config = dict(
    dataset='telescope images of galaxies (Galaxy Zoo DECaLS)',
    targets=['shape'],
    activation='swiglu',
    parallel_block=False,
    moe='top_k',
    moe_every=1,
    patch_size=[2, 2],
    layers=14,
    positions='learned',
    pooling='mean',
    loss='binary_cross_entropy',
    muon_scale='match_rms_adamw',
    nesterov=False,
    epochs=5.5,
)
Rows from expert 18 of block 9, named by matrix and row number. Rows with one number belong to one neuron. Each number is 50 + 15 x the weight over its row's rms, rounded and kept within 0 to 99. All counts start at 0. After the name is the row's rms in percent of the matrix's.
# gate: expert gate (model.blocks.9.mlp.gate, 32x128x128), inputs 96-127
# up: expert up (model.blocks.9.mlp.up, 32x128x128), inputs 96-127
# down: expert down (model.blocks.9.mlp.down, 32x128x128, transposed), outputs 96-127
gate.15 013:46 29 41 51 50 62 50 54 57 50 50 50 72 50 60 52 38 50 26 50 67 50 50 50 29 51 75 72 51 78 50 37
up.15 013:50 51 77 50 70 47 50 32 56 50 49 50 29 50 88 69 97 50 50 50 50 73 30 50 93 56 28 58 38 66 50 47
down.15 008:50 50 50 28 22 50 70 50 21 50 87 50 41 50 50 50 53 50 46 50 55 50 50 49 50 50 50 48 50 50 50 50
gate.17 146:52 52 34 35 75 60 34 92 53 58 49 42 47 57 52 47 50 74 24 40 61 42 49 38 46 55 38 57 76 87 49 45
up.17 148:42 58 56 64 50 28 43 27 76 50 47 51 54 55 58 25 48 14 77 48 19 49 45 39 78 81 77 66 38 19 51 53
down.17 137:53 57 71 45 45 75 46 33 54 60 59 35 53 70 71 44 34 54 79 31 47 32 78 37 17 47 57 64 30 39 32 48
gate.18 138:59 44 57 80 56 33 38 45 27 22 41 45 66 46 31 64 65 66 25 35 54 41 36 45 53 51 76 63 46 49 67 45
up.18 156:36 58 43 49 67 52 65 67 54 55 76 45 80 48 50 57 66 60 64 44 68 49 45 44 48 45 31 72 57 85 36 31
down.18 152:61 49 54 58 27 36 46 20 23 46 50 71 00 29 35 52 49 37 49 60 67 52 28 44 48 55 62 30 71 43 69 30
gate.19 103:34 55 79 44 46 78 32 72 60 45 55 48 36 64 59 84 51 58 55 35 50 57 54 52 62 61 47 67 34 50 38 43
up.19 130:52 55 57 50 65 35 35 47 47 56 33 41 79 58 77 50 56 36 50 67 53 59 32 72 54 61 45 67 61 22 47 48
down.19 126:30 47 60 35 69 51 52 49 59 41 59 64 60 52 79 61 44 24 44 68 33 45 19 61 63 45 67 47 64 51 50 49
gate.20 141:23 42 59 41 64 65 30 08 55 21 62 46 70 39 46 56 48 64 49 34 75 58 48 56 57 51 66 67 34 60 45 43
up.20 120:63 45 47 44 51 44 72 49 62 49 58 42 42 34 51 32 55 52 80 24 40 64 84 51 37 67 24 47 47 52 57 89
down.20 131:41 52 18 26 27 53 46 46 59 47 38 72 58 35 50 61 32 50 64 36 66 38 78 27 40 51 33 62 42 47 50 57
gate.21 028:36 65 49 45 43 81 34 25 45 25 55 50 40 50 52 43 56 45 54 38 13 30 76 34 47 41 47 50 50 59 44 21
up.21 029:43 62 56 33 73 67 51 22 52 25 41 50 00 18 63 40 72 47 44 38 26 40 56 50 53 56 79 34 50 57 24 47
down.21 021:51 50 50 47 53 90 50 46 43 21 48 59 07 47 59 50 91 34 40 41 31 50 41 68 69 43 38 58 46 49 35 49
gate.22 117:57 50 60 73 61 31 37 49 47 47 29 45 38 44 40 69 52 48 16 59 56 45 55 52 49 76 67 65 48 71 60 63
up.22 141:51 52 35 54 50 37 55 24 65 44 14 46 07 42 41 60 44 30 65 36 57 24 51 64 42 59 80 35 51 37 52 29
down.22 169:54 52 43 70 54 51 52 08 52 36 26 79 19 30 46 45 55 49 67 18 43 52 37 48 58 72 71 30 51 56 66 41
gate.23 129:33 38 56 47 57 55 42 10 26 47 49 48 67 46 30 48 30 59 04 28 59 39 82 28 52 53 63 69 32 39 38 68
up.23 138:37 40 64 79 51 56 45 83 67 56 71 37 17 71 77 51 47 64 99 64 72 63 38 46 50 40 40 31 42 57 36 55
down.23 111:54 75 44 54 39 53 41 21 41 79 58 29 66 34 45 61 34 49 73 77 47 58 51 47 38 40 36 61 61 87 31 46
gate.25 095:52 53 35 58 27 41 71 53 53 26 49 74 59 36 48 45 29 16 24 62 64 42 36 69 71 57 54 45 57 59 53 53
up.25 107:36 44 48 47 35 47 36 53 54 50 37 59 26 28 42 57 44 78 40 27 55 42 44 40 46 42 48 52 55 29 71 42
down.25 113:43 55 60 55 56 58 48 29 25 50 38 81 36 39 33 36 64 47 54 26 64 60 34 55 51 59 63 38 60 41 57 33
gate.26 138:36 41 50 64 48 73 68 43 52 52 33 57 46 48 23 37 57 58 40 48 42 43 55 38 56 39 60 13 70 43 52 89
up.26 149:78 43 53 56 56 30 65 52 80 31 40 47 51 51 47 39 67 66 42 49 71 42 33 55 62 39 48 43 59 61 58 45
down.26 151:41 53 26 74 25 63 55 58 54 41 49 58 49 64 38 58 67 67 45 47 58 60 40 49 66 31 48 67 68 41 27 50
gate.27 143:39 31 36 59 46 52 46 46 31 89 52 59 16 55 62 50 45 67 28 49 60 61 90 45 48 34 55 41 60 67 56 55
up.27 163:31 28 69 47 49 43 49 43 47 49 48 52 32 57 56 51 49 59 49 46 31 42 57 43 55 47 67 73 69 25 68 33
down.27 180:53 60 53 61 42 48 67 13 47 28 42 76 31 35 33 18 74 37 30 34 55 59 22 50 52 59 45 34 28 41 42 48
gate.28 026:42 64 78 74 50 35 40 38 37 42 54 72 50 83 44 50 17 50 99 47 54 61 38 41 55 59 52 70 55 49 57 34
up.28 026:59 50 32 39 50 44 49 54 39 50 40 82 29 65 50 45 27 46 54 60 75 50 32 68 41 12 50 53 55 50 50 50
down.28 014:50 58 49 49 46 50 50 50 50 54 50 67 69 44 68 50 50 50 50 50 45 44 68 50 45 38 50 63 45 51 83 74
gate.29 131:48 59 49 47 39 30 61 39 48 56 59 46 74 50 28 85 72 50 64 50 24 53 38 37 62 60 71 49 49 22 73 35
up.29 150:53 31 52 59 43 48 61 50 54 47 59 45 42 55 45 50 57 81 71 41 44 66 39 49 38 66 21 44 57 51 43 40
down.29 155:73 34 73 74 46 61 45 51 50 23 34 69 26 57 53 39 60 52 27 50 50 62 36 33 37 75 41 53 59 18 52 61
gate.30 105:50 62 40 53 44 36 27 19 25 59 52 59 31 84 55 48 50 58 29 50 74 67 70 41 41 54 38 54 65 44 30 59
up.30 109:50 45 48 50 48 35 51 22 42 52 45 54 59 34 42 55 71 62 55 51 65 80 35 51 58 68 60 48 66 28 40 49
down.30 114:38 54 58 75 35 27 41 39 40 51 66 53 72 39 58 49 49 71 57 65 27 65 90 51 59 36 51 63 77 85 32 20
gate.31 025:45 68 52 60 48 92 47 30 59 34 46 48 44 53 52 48 50 26 50 19 47 50 40 50 57 52 49 47 50 62 50 33
up.31 024:50 86 44 57 61 92 50 46 46 16 50 51 80 73 51 58 48 49 64 64 57 58 45 52 69 57 49 47 65 67 49 38
down.31 019:56 50 51 67 51 40 29 62 50 50 50 30 07 50 65 50 58 49 50 53 40 50 40 55 76 54 21 73 50 53 50 50
gate.32 098:68 32 35 14 49 54 51 48 53 63 43 54 53 24 61 52 14 42 43 74 41 54 76 53 65 31 24 48 25 68 65 74
up.32 098:75 52 52 51 76 45 47 47 31 69 32 65 42 31 56 56 27 44 46 81 76 60 85 67 47 44 20 58 45 82 38 60
down.32 096:78 54 43 52 39 61 48 80 54 28 28 39 25 20 40 47 19 31 19 44 57 37 47 48 50 44 73 52 30 45 19 75
gate.33 181:46 39 51 26 58 63 51 47 55 55 58 50 43 75 39 63 57 35 33 31 46 63 51 45 37 47 22 44 58 55 34 47
up.33 172:52 49 50 46 29 71 55 74 53 35 60 65 50 54 28 56 65 27 57 27 25 74 50 33 48 55 24 57 71 63 62 63
down.33 123:48 55 49 53 39 34 35 51 67 45 48 59 47 01 11 49 49 44 59 53 33 44 51 53 55 24 48 67 36 61 47 48
gate.34 127:53 17 63 56 49 32 21 55 54 37 64 52 44 59 38 36 53 56 45 48 60 49 78 50 22 29 50 36 78 39 57 27
up.34 113:19 36 74 47 46 51 53 39 65 50 66 63 56 45 53 69 56 51 41 61 59 74 67 50 46 44 35 99 43 30 43 45
down.34 112:40 60 24 44 63 49 52 68 74 78 56 36 50 40 54 65 73 35 58 73 41 65 49 40 50 63 42 51 44 58 51 46
gate.35 100:34 45 56 18 54 44 74 31 15 52 64 42 47 79 65 37 51 54 46 50 69 59 52 42 71 61 63 53 60 28 54 61
up.35 126:57 64 45 48 43 45 49 55 43 29 43 49 66 67 23 21 37 49 45 39 50 56 58 44 44 50 85 16 60 62 54 30
down.35 147:42 62 58 36 45 47 38 45 60 35 16 58 44 46 21 10 42 40 32 60 81 49 46 23 46 62 70 21 67 51 57 49
gate.36 027:66 56 31 48 46 53 66 66 50 32 70 59 39 57 49 20 51 22 67 47 50 44 45 56 29 35 64 66 73 53 60 22
up.36 027:55 08 16 62 20 65 20 59 63 50 50 58 54 50 65 50 35 48 94 55 30 31 16 44 42 31 47 76 35 77 45 69
down.36 022:47 50 40 50 65 50 50 64 72 50 50 38 72 55 75 73 33 56 51 50 39 33 36 46 52 48 30 27 47 54 53 71
gate.37 035:69 42 47 35 37 50 58 39 29 21 63 75 51 45 48 35 49 48 38 43 52 56 52 55 47 30 65 52 74 50 50 34
up.37 033:32 66 67 44 73 20 48 50 32 43 59 34 55 35 25 50 79 76 21 45 61 62 59 33 64 60 72 33 47 16 57 61
down.37 027:56 50 90 24 50 50 50 42 11 46 52 74 34 43 38 42 62 49 22 10 59 50 65 43 50 75 56 74 50 29 52 45
gate.39 048:67 58 76 24 52 65 66 52 45 59 49 40 66 24 63 72 46 47 70 47 44 47 36 53 45 62 57 65 52 69 69 31
up.39 046:25 27 26 86 48 43 46 49 42 46 72 52 50 52 34 29 38 60 10 90 62 49 63 44 56 35 54 45 39 54 39 80
down.39 036:28 49 43 38 50 58 46 83 66 49 43 47 80 55 74 31 46 52 45 79 58 58 65 41 39 45 38 55 50 46 72 48
gate.40 145:52 54 43 42 37 43 66 61 33 44 54 47 53 61 32 47 37 38 80 76 24 67 45 43 51 41 45 72 42 37 57 69
up.40 153:51 29 44 48 54 67 45 60 39 48 44 48 63 67 61 53 34 73 32 56 63 49 64 58 37 30 43 41 69 71 46 56
down.40 150:61 52 47 39 75 50 39 66 50 61 38 21 69 61 53 48 54 76 45 43 61 46 55 48 39 70 36 52 64 76 51 71
gate.41 108:60 60 58 39 45 33 35 37 54 43 27 43 20 53 88 53 35 54 25 45 49 51 37 48 48 58 64 47 36 25 36 51
up.41 123:41 44 68 54 23 50 43 58 68 54 25 56 62 51 73 20 40 41 60 53 43 46 67 46 45 35 33 66 50 49 47 57
down.41 125:30 27 65 56 39 55 48 43 37 42 39 58 63 43 41 58 43 45 42 51 64 67 46 22 43 54 34 64 45 56 31 52
gate.42 008:99 00 61 50 50 37 58 50 50 28 50 81 50 53 50 50 25 50 00 50 50 50 26 50 50 46 52 50 50 46 50 28
up.42 008:50 00 35 70 50 72 66 50 50 50 47 50 58 50 50 50 50 50 52 50 50 50 50 50 50 50 32 50 50 50 50 50
down.42 008:50 50 50 50 50 50 50 50 50 44 50 40 50 50 50 50 50 50 50 50 50 50 50 50 50 50 50 50 26 34 53 50
gate.43 151:49 58 46 44 67 74 72 59 36 57 42 48 54 59 33 42 48 51 48 39 20 45 54 50 64 37 57 15 52 56 49 71
up.43 152:38 34 69 36 50 28 36 51 84 45 47 66 54 44 66 50 53 54 65 49 75 60 48 38 35 73 37 73 27 49 58 27
down.43 119:42 37 39 50 50 44 42 55 46 54 49 34 40 77 65 64 32 47 89 53 32 65 46 55 62 27 41 49 58 39 62 74
gate.44 145:37 46 50 48 44 41 60 54 39 52 44 42 42 74 62 53 47 34 47 62 55 60 74 54 50 48 67 69 23 59 30 79
up.44 146:33 60 66 27 66 58 46 40 30 21 45 34 47 72 36 43 81 44 37 50 35 58 53 47 68 52 87 41 62 34 51 22
down.44 131:25 48 63 30 37 62 56 62 67 13 50 59 33 61 65 66 56 44 49 23 49 43 58 50 66 34 59 58 54 50 50 26
gate.45 027:62 51 35 50 62 49 52 78 50 39 52 45 51 75 65 57 56 59 54 70 55 60 55 46 44 54 34 43 39 51 66 89
up.45 021:66 52 50 58 55 50 42 74 79 67 46 58 61 53 65 49 50 51 73 56 61 35 49 61 33 50 16 66 50 59 57 34
down.45 027:67 76 50 56 50 67 59 37 38 36 50 59 37 33 25 39 68 40 39 31 69 51 47 51 38 53 49 23 46 41 28 38
gate.46 167:54 50 35 71 74 64 54 57 52 19 49 41 59 47 53 46 50 55 64 59 43 33 21 36 46 35 46 21 38 46 56 34
up.46 145:91 57 57 47 64 62 43 51 66 36 54 47 56 36 63 53 50 44 87 53 45 47 48 60 51 45 47 24 61 49 60 36
down.46 131:51 59 35 45 44 57 27 72 79 63 61 36 39 56 50 61 25 32 52 27 77 44 42 43 41 55 38 55 48 35 36 52
gate.47 125:34 35 36 41 57 57 47 30 32 28 46 49 50 82 50 66 51 52 18 55 68 40 23 59 44 49 55 52 52 37 48 49
up.47 147:51 51 64 61 61 64 36 42 53 37 38 47 67 50 12 49 47 68 25 44 46 52 54 47 80 44 50 39 65 53 50 74
down.47 161:38 66 59 25 39 51 46 47 76 58 66 34 28 64 38 47 37 65 59 59 43 45 69 45 69 65 66 66 61 68 46 61
gate.48 138:53 58 62 20 45 47 57 45 52 59 49 50 50 48 46 68 36 20 53 42 42 54 63 46 50 57 44 55 56 41 60 41
up.48 133:55 78 52 72 57 52 41 68 58 33 71 23 64 66 46 43 46 63 35 62 21 36 23 61 47 38 49 64 23 39 38 39
down.48 143:56 41 51 39 31 40 38 31 60 46 51 55 38 39 24 70 76 44 74 25 49 50 38 46 64 48 56 52 42 31 56 34
gate.49 025:51 32 50 30 82 33 40 28 50 50 36 25 34 38 62 49 50 55 52 60 50 66 39 73 50 55 68 07 53 52 69 50
up.49 022:40 51 50 50 35 50 50 50 76 63 95 55 38 40 48 50 50 42 63 50 51 36 46 22 50 41 46 53 50 50 50 49
down.49 011:58 50 50 50 50 50 50 50 40 42 50 38 49 50 25 50 83 50 47 48 45 50 47 50 51 50 50 50 50 50 50 43
gate.50 008:50 50 50 50 50 50 36 99 50 38 50 48 13 50 55 50 50 50 50 50 48 50 50 50 50 50 50 82 50 50 50 30
up.50 009:50 75 00 50 50 49 50 50 50 50 52 50 50 50 50 50 50 27 49 50 50 50 50 50 50 50 50 50 00 50 50 48
down.50 005:00 42 50 50 70 50 50 50 50 76 50 44 50 89 50 50 50 50 50 50 63 50 50 00 50 50 50 50 49 50 50 50
gate.51 121:57 66 43 67 65 29 40 61 64 79 48 77 49 46 47 50 57 27 73 51 41 46 31 40 51 71 31 43 61 54 49 35
up.51 107:44 26 54 37 55 70 78 38 36 31 64 58 33 42 60 60 37 34 34 32 73 48 62 50 43 28 49 68 52 35 59 57
down.51 114:44 45 42 20 18 57 72 13 42 55 64 50 39 30 50 67 72 43 30 59 54 57 53 30 36 37 42 55 39 43 37 61
gate.52 006:50 50 50 50 50 50 50 50 50 50 50 50 99 50 50 70 50 50 50 50 50 86 50 50 50 50 50 50 50 50 50 50
up.52 006:99 50 50 50 87 50 50 50 50 50 50 53 21 50 50 50 50 50 50 50 50 50 50 50 22 50 50 50 50 50 50 50
down.52 005:50 50 50 50 99 50 50 50 50 50 50 50 50 50 50 50 50 50 50 50 50 64 50 56 50 82 50 33 85 50 50 50
gate.53 137:39 52 41 51 57 46 47 32 58 64 49 34 39 57 49 22 57 66 40 47 40 55 64 63 43 57 41 45 68 68 37 51
up.53 115:62 67 42 53 51 58 59 65 69 55 42 49 25 68 38 38 73 52 29 47 43 50 59 41 25 66 24 51 39 68 29 57
down.53 106:53 45 57 44 47 47 50 62 48 23 32 19 56 63 73 55 43 70 41 65 69 64 38 79 66 52 73 71 45 43 21 34
gate.54 166:57 62 32 50 61 30 67 42 55 58 45 57 93 32 44 49 60 47 45 39 52 50 03 55 36 69 51 53 50 60 45 41
up.54 162:53 62 62 50 52 61 30 39 55 59 20 54 51 77 56 31 46 47 28 30 58 73 66 50 34 67 22 29 47 71 53 67
down.54 187:41 38 54 35 35 22 49 27 73 55 40 58 47 43 70 33 51 26 65 36 50 64 71 44 55 69 59 55 35 28 59 69
gate.55 181:43 40 35 53 50 54 53 49 57 51 28 68 39 45 27 61 43 45 53 56 41 49 78 46 44 64 74 60 28 51 63 38
up.55 169:45 62 63 61 51 39 38 41 49 35 51 44 57 60 59 60 58 38 37 32 29 25 43 46 50 55 54 61 42 19 62 67
down.55 177:30 52 69 25 33 50 49 39 44 33 23 73 35 30 60 50 64 36 22 33 50 48 39 38 47 69 43 50 28 28 71 71
gate.56 133:55 44 47 59 43 17 57 50 37 31 41 51 32 33 36 51 30 80 43 65 45 46 47 56 47 46 74 57 53 22 60 61
up.56 142:56 69 51 52 36 51 59 09 58 57 71 54 30 40 33 40 73 20 43 21 68 52 30 38 34 50 51 37 67 52 28 41
down.56 175:66 51 85 42 50 56 46 30 31 34 46 62 01 52 33 49 64 37 42 32 48 42 27 58 37 36 73 43 44 30 66 35
gate.57 078:41 41 47 89 38 53 76 51 53 42 64 43 40 46 76 41 45 57 31 43 41 38 30 48 41 14 66 69 65 58 56 39
up.57 086:51 72 56 51 50 47 51 29 41 60 30 35 39 46 18 52 50 60 70 69 49 41 42 44 42 47 71 43 28 61 53 94
down.57 064:45 49 34 47 70 52 48 70 61 85 49 23 55 75 73 52 26 55 54 64 50 51 60 31 44 52 47 63 72 32 55 61
gate.59 119:28 55 65 44 57 41 41 28 53 60 59 08 52 46 27 64 50 10 11 60 42 62 47 75 56 51 40 40 39 40 40 49
up.59 117:34 61 74 24 46 73 52 39 55 84 52 60 42 60 26 43 57 64 47 52 28 51 51 59 57 88 61 55 48 61 51 46
down.59 129:48 71 43 55 64 80 51 62 34 63 52 54 33 49 26 56 58 50 35 46 46 36 45 36 43 56 51 49 41 49 57 76
gate.60 142:54 53 59 26 15 35 43 54 69 23 32 49 62 45 57 49 52 53 74 27 11 61 46 24 54 47 66 34 61 48 47 45
up.60 151:34 37 38 69 80 80 63 40 56 50 56 56 49 45 54 43 62 33 28 53 70 52 47 70 51 15 37 72 36 82 51 51
down.60 150:50 47 30 46 49 76 43 49 33 60 43 59 36 76 93 61 47 41 53 56 62 48 66 80 46 62 36 40 59 93 33 62
gate.61 082:29 85 49 53 39 61 69 48 44 35 41 62 64 52 52 41 37 45 49 53 49 26 85 58 39 81 09 39 58 51 67 49
up.61 071:40 44 45 49 46 42 37 56 57 43 65 26 39 28 36 54 54 39 33 38 68 53 20 71 62 51 96 48 51 50 66 71
down.61 077:51 50 46 54 44 53 44 91 32 57 53 40 63 37 55 57 68 44 60 55 59 61 45 59 31 77 54 43 57 59 67 65
gate.62 084:34 34 57 29 77 39 46 51 59 19 35 42 50 41 99 43 58 44 38 62 60 57 25 56 24 82 41 65 52 54 50 56
up.62 088:83 77 47 47 41 40 38 91 38 63 38 28 56 24 24 45 66 72 39 86 50 50 53 58 48 52 36 62 38 59 51 78
down.62 094:80 66 47 52 42 29 19 54 51 53 39 43 45 45 59 49 62 68 59 54 60 46 47 46 33 67 43 64 54 40 76 74
gate.63 006:50 50 50 65 50 49 50 50 50 50 43 50 50 60 40 50 50 57 61 50 34 50 50 86 50 38 43 50 50 50 50 50
up.63 007:50 50 50 50 50 50 10 50 50 50 61 50 50 42 50 50 50 50 50 69 50 50 13 50 50 50 50 50 50 79 50 50
down.63 006:50 50 50 50 50 50 50 50 50 50 50 50 50 50 50 67 50 50 50 50 48 50 50 50 57 50 50 50 63 50 50 50
gate.64 052:56 61 41 26 35 41 54 23 45 66 53 51 43 50 68 50 32 57 47 48 54 48 38 44 47 41 55 50 72 80 65 49
up.64 044:34 47 50 93 50 32 52 47 54 44 51 42 74 31 40 55 63 45 45 50 30 62 69 55 62 59 50 71 35 41 32 60
down.64 025:64 51 41 38 90 48 54 57 16 59 68 40 53 43 66 53 45 00 51 59 20 62 50 44 50 77 67 59 50 50 73 49
gate.65 050:53 48 63 41 50 54 47 50 63 45 47 61 48 49 47 67 67 26 51 31 56 41 70 48 47 64 55 35 50 00 61 30
up.65 045:56 51 51 52 58 48 35 49 36 45 68 24 50 59 66 58 20 68 41 79 31 60 38 55 45 50 36 38 61 98 46 83
down.65 040:69 48 34 45 95 45 44 56 40 53 56 07 27 55 50 38 33 63 50 59 32 32 19 55 61 52 71 53 40 50 42 64
gate.68 170:62 34 45 34 32 25 66 22 64 48 43 43 38 32 66 50 45 54 65 42 51 63 59 42 51 32 56 29 44 31 62 51
up.68 139:40 47 63 73 58 67 17 61 35 60 59 40 44 44 16 49 46 29 25 50 53 64 42 49 50 74 59 58 52 52 50 50
down.68 202:49 42 50 29 31 61 53 14 64 30 55 65 37 31 47 29 51 61 46 17 46 76 60 39 29 49 45 52 47 27 43 61
gate.69 022:44 50 50 49 46 50 53 35 47 48 68 53 42 55 35 50 43 30 50 45 65 60 94 63 49 50 53 82 43 57 28 23
up.69 019:32 63 59 50 61 56 24 48 50 79 32 66 47 78 37 55 42 48 43 50 59 98 48 68 50 27 50 34 50 64 09 34
down.69 022:27 35 66 50 50 50 49 50 50 50 50 50 55 50 55 49 50 55 50 59 17 21 48 42 62 52 50 50 50 50 62 99
gate.70 015:50 50 50 50 47 16 50 00 50 50 50 52 50 43 48 45 50 24 47 50 32 50 50 50 53 50 50 38 11 40 50 51
up.70 012:72 52 50 34 50 50 50 54 50 60 18 50 41 51 50 50 50 46 50 50 53 56 31 49 50 50 50 52 66 58 50 00
down.70 015:39 50 50 50 61 50 50 55 50 50 50 50 50 50 84 60 50 62 50 67 50 50 57 57 49 50 50 50 50 50 99 54
gate.72 013:80 94 43 50 62 52 50 50 50 42 51 50 71 45 54 35 17 50 28 50 20 27 67 50 50 48 44 36 50 50 50 71
up.72 014:49 61 57 05 50 50 99 35 53 21 50 50 79 25 85 50 56 38 39 50 41 58 55 50 51 48 35 13 45 50 51 55
down.72 012:50 50 50 45 24 68 53 50 50 48 50 50 50 45 88 50 50 50 50 53 18 50 50 50 50 49 20 50 50 50 62 76
gate.73 065:22 29 39 35 67 50 57 59 47 81 52 41 16 72 60 61 55 42 61 51 36 49 45 61 27 46 41 56 48 60 39 65
up.73 065:72 67 54 51 66 60 66 62 50 50 48 55 69 31 52 32 53 31 62 67 71 53 57 24 53 63 54 51 59 57 74 44
down.73 055:49 50 44 42 69 50 24 96 58 81 91 22 65 59 82 61 34 58 42 68 46 50 57 39 29 44 41 61 50 54 47 62
gate.74 012:43 54 50 99 50 60 62 00 72 48 45 49 62 33 50 50 61 18 50 50 50 52 50 50 85 48 63 51 50 28 50 50
up.74 012:53 50 09 98 50 50 69 59 58 31 39 63 53 20 87 50 51 37 50 42 50 00 50 50 50 16 50 50 50 41 50 50
down.74 013:35 45 50 33 50 61 50 50 50 50 49 33 50 57 50 54 50 50 13 52 43 50 50 50 50 50 50 01 54 50 48 50
gate.75 150:49 66 60 52 42 61 65 44 32 49 47 44 60 63 56 70 46 42 64 62 60 48 50 24 46 37 60 42 74 37 49 29
up.75 137:38 03 52 52 43 45 70 52 65 39 62 58 26 40 64 29 53 74 59 50 25 86 48 58 40 39 48 59 53 46 36 43
down.75 133:53 41 48 45 57 49 64 66 45 48 56 46 43 83 48 67 55 57 42 39 30 53 47 82 45 60 21 47 39 58 43 54
gate.76 137:44 53 68 56 72 46 57 44 30 45 41 31 59 48 48 30 87 31 60 27 36 48 87 56 84 67 53 56 40 83 43 43
up.76 137:59 69 43 80 49 22 55 33 74 41 74 54 64 39 30 69 41 56 53 87 60 38 43 28 64 43 59 32 53 22 65 81
down.76 145:48 68 27 36 39 54 41 33 45 50 27 56 47 23 49 48 50 59 47 59 59 32 84 26 28 43 30 54 40 65 39 52
gate.77 136:52 87 43 22 55 50 42 40 37 42 21 85 76 47 67 44 58 43 54 13 46 44 57 67 13 42 21 61 53 48 58 47
up.77 129:43 33 57 46 47 90 39 72 44 58 62 29 39 73 64 62 52 39 60 77 64 38 46 16 45 39 71 54 45 36 42 34
down.77 121:61 29 76 52 65 87 68 59 35 58 26 25 50 41 51 30 45 39 58 52 68 60 42 38 56 70 34 23 22 59 79 35
gate.78 100:47 62 50 74 36 51 40 55 31 39 76 22 34 81 47 71 73 68 43 30 65 53 61 64 41 49 48 53 48 58 30 32
up.78 119:65 59 48 57 56 14 87 35 31 41 61 54 37 44 54 41 51 64 49 32 68 50 47 73 37 47 30 50 51 75 74 31
down.78 096:33 62 64 63 52 34 72 38 34 66 35 75 41 44 55 41 73 64 57 29 48 48 28 54 52 50 53 54 32 42 66 37
gate.79 115:54 70 67 20 62 39 19 61 43 53 58 50 59 64 51 40 60 63 60 39 59 50 69 45 56 67 17 58 45 44 62 60
up.79 106:43 24 80 46 47 33 47 37 63 52 45 70 43 49 25 32 58 44 78 54 23 57 59 26 81 47 44 14 49 52 62 55
down.79 103:50 51 52 45 64 42 59 48 36 34 62 68 28 68 54 19 60 84 41 52 50 42 42 40 49 42 52 56 53 65 64 41
gate.80 007:54 54 49 50 50 99 50 50 50 50 50 50 28 50 50 24 50 39 64 50 50 50 50 50 50 50 50 50 50 82 42 50
up.80 007:50 50 35 50 50 50 50 50 50 50 50 50 50 50 61 50 00 50 56 73 50 50 50 50 50 50 29 50 50 50 50 50
down.80 006:50 50 50 50 71 50 57 72 50 50 50 50 83 64 90 50 50 50 50 61 50 50 50 50 50 50 50 50 31 50 50 51
gate.81 098:59 56 37 67 33 67 51 35 68 95 37 57 51 64 58 34 34 65 73 25 51 60 61 54 65 44 03 15 72 84 55 63
up.81 105:49 97 30 39 47 47 36 50 45 69 39 87 25 51 28 50 48 34 44 43 83 48 57 70 37 31 33 26 72 35 43 58
down.81 083:57 79 46 41 14 43 49 48 44 75 57 57 52 57 22 47 46 52 30 54 57 50 40 36 56 38 30 58 50 79 40 43
gate.82 108:63 46 50 49 36 53 43 73 63 54 39 37 67 42 56 75 42 27 52 51 51 64 35 34 55 62 60 54 53 46 27 76
up.82 106:59 49 64 69 35 45 61 82 40 18 59 30 54 00 53 50 71 43 40 33 60 57 55 45 56 45 39 57 75 56 57 91
down.82 102:55 63 39 46 49 35 54 29 40 62 48 79 51 79 39 39 64 53 66 67 38 54 54 58 37 29 36 77 18 60 65 17
gate.83 115:32 59 53 46 69 53 49 53 58 65 43 64 40 68 67 52 65 81 46 37 44 49 46 51 45 49 65 23 47 43 59 50
up.83 111:86 52 51 43 40 17 84 40 43 51 81 27 47 37 28 46 46 32 51 47 29 68 65 40 56 65 55 73 47 52 43 26
down.83 152:67 56 44 47 51 30 72 59 52 64 60 57 62 28 25 46 50 45 45 17 53 72 52 55 30 48 62 53 54 39 30 44
gate.84 120:51 70 45 52 51 46 51 25 34 49 90 42 36 67 27 43 22 45 27 44 32 48 68 43 53 41 67 63 76 82 58 35
up.84 114:68 53 65 62 62 58 65 52 72 37 39 55 65 21 43 37 62 62 48 56 66 36 53 53 53 48 50 33 08 26 35 69
down.84 119:43 30 32 51 42 41 51 65 50 71 37 40 63 49 61 63 70 54 79 76 49 35 54 54 61 38 37 57 33 55 30 75
gate.86 154:52 68 29 63 50 39 52 48 32 40 37 55 21 82 34 47 41 36 18 27 43 47 59 66 45 68 62 35 76 59 49 61
up.86 141:52 44 30 54 53 28 36 52 43 51 46 79 22 59 28 70 34 37 47 48 40 55 54 53 71 53 73 45 64 54 75 52
down.86 152:36 27 54 49 47 47 44 54 68 34 72 44 75 15 66 65 40 51 70 56 64 72 47 53 46 48 49 50 45 60 48 43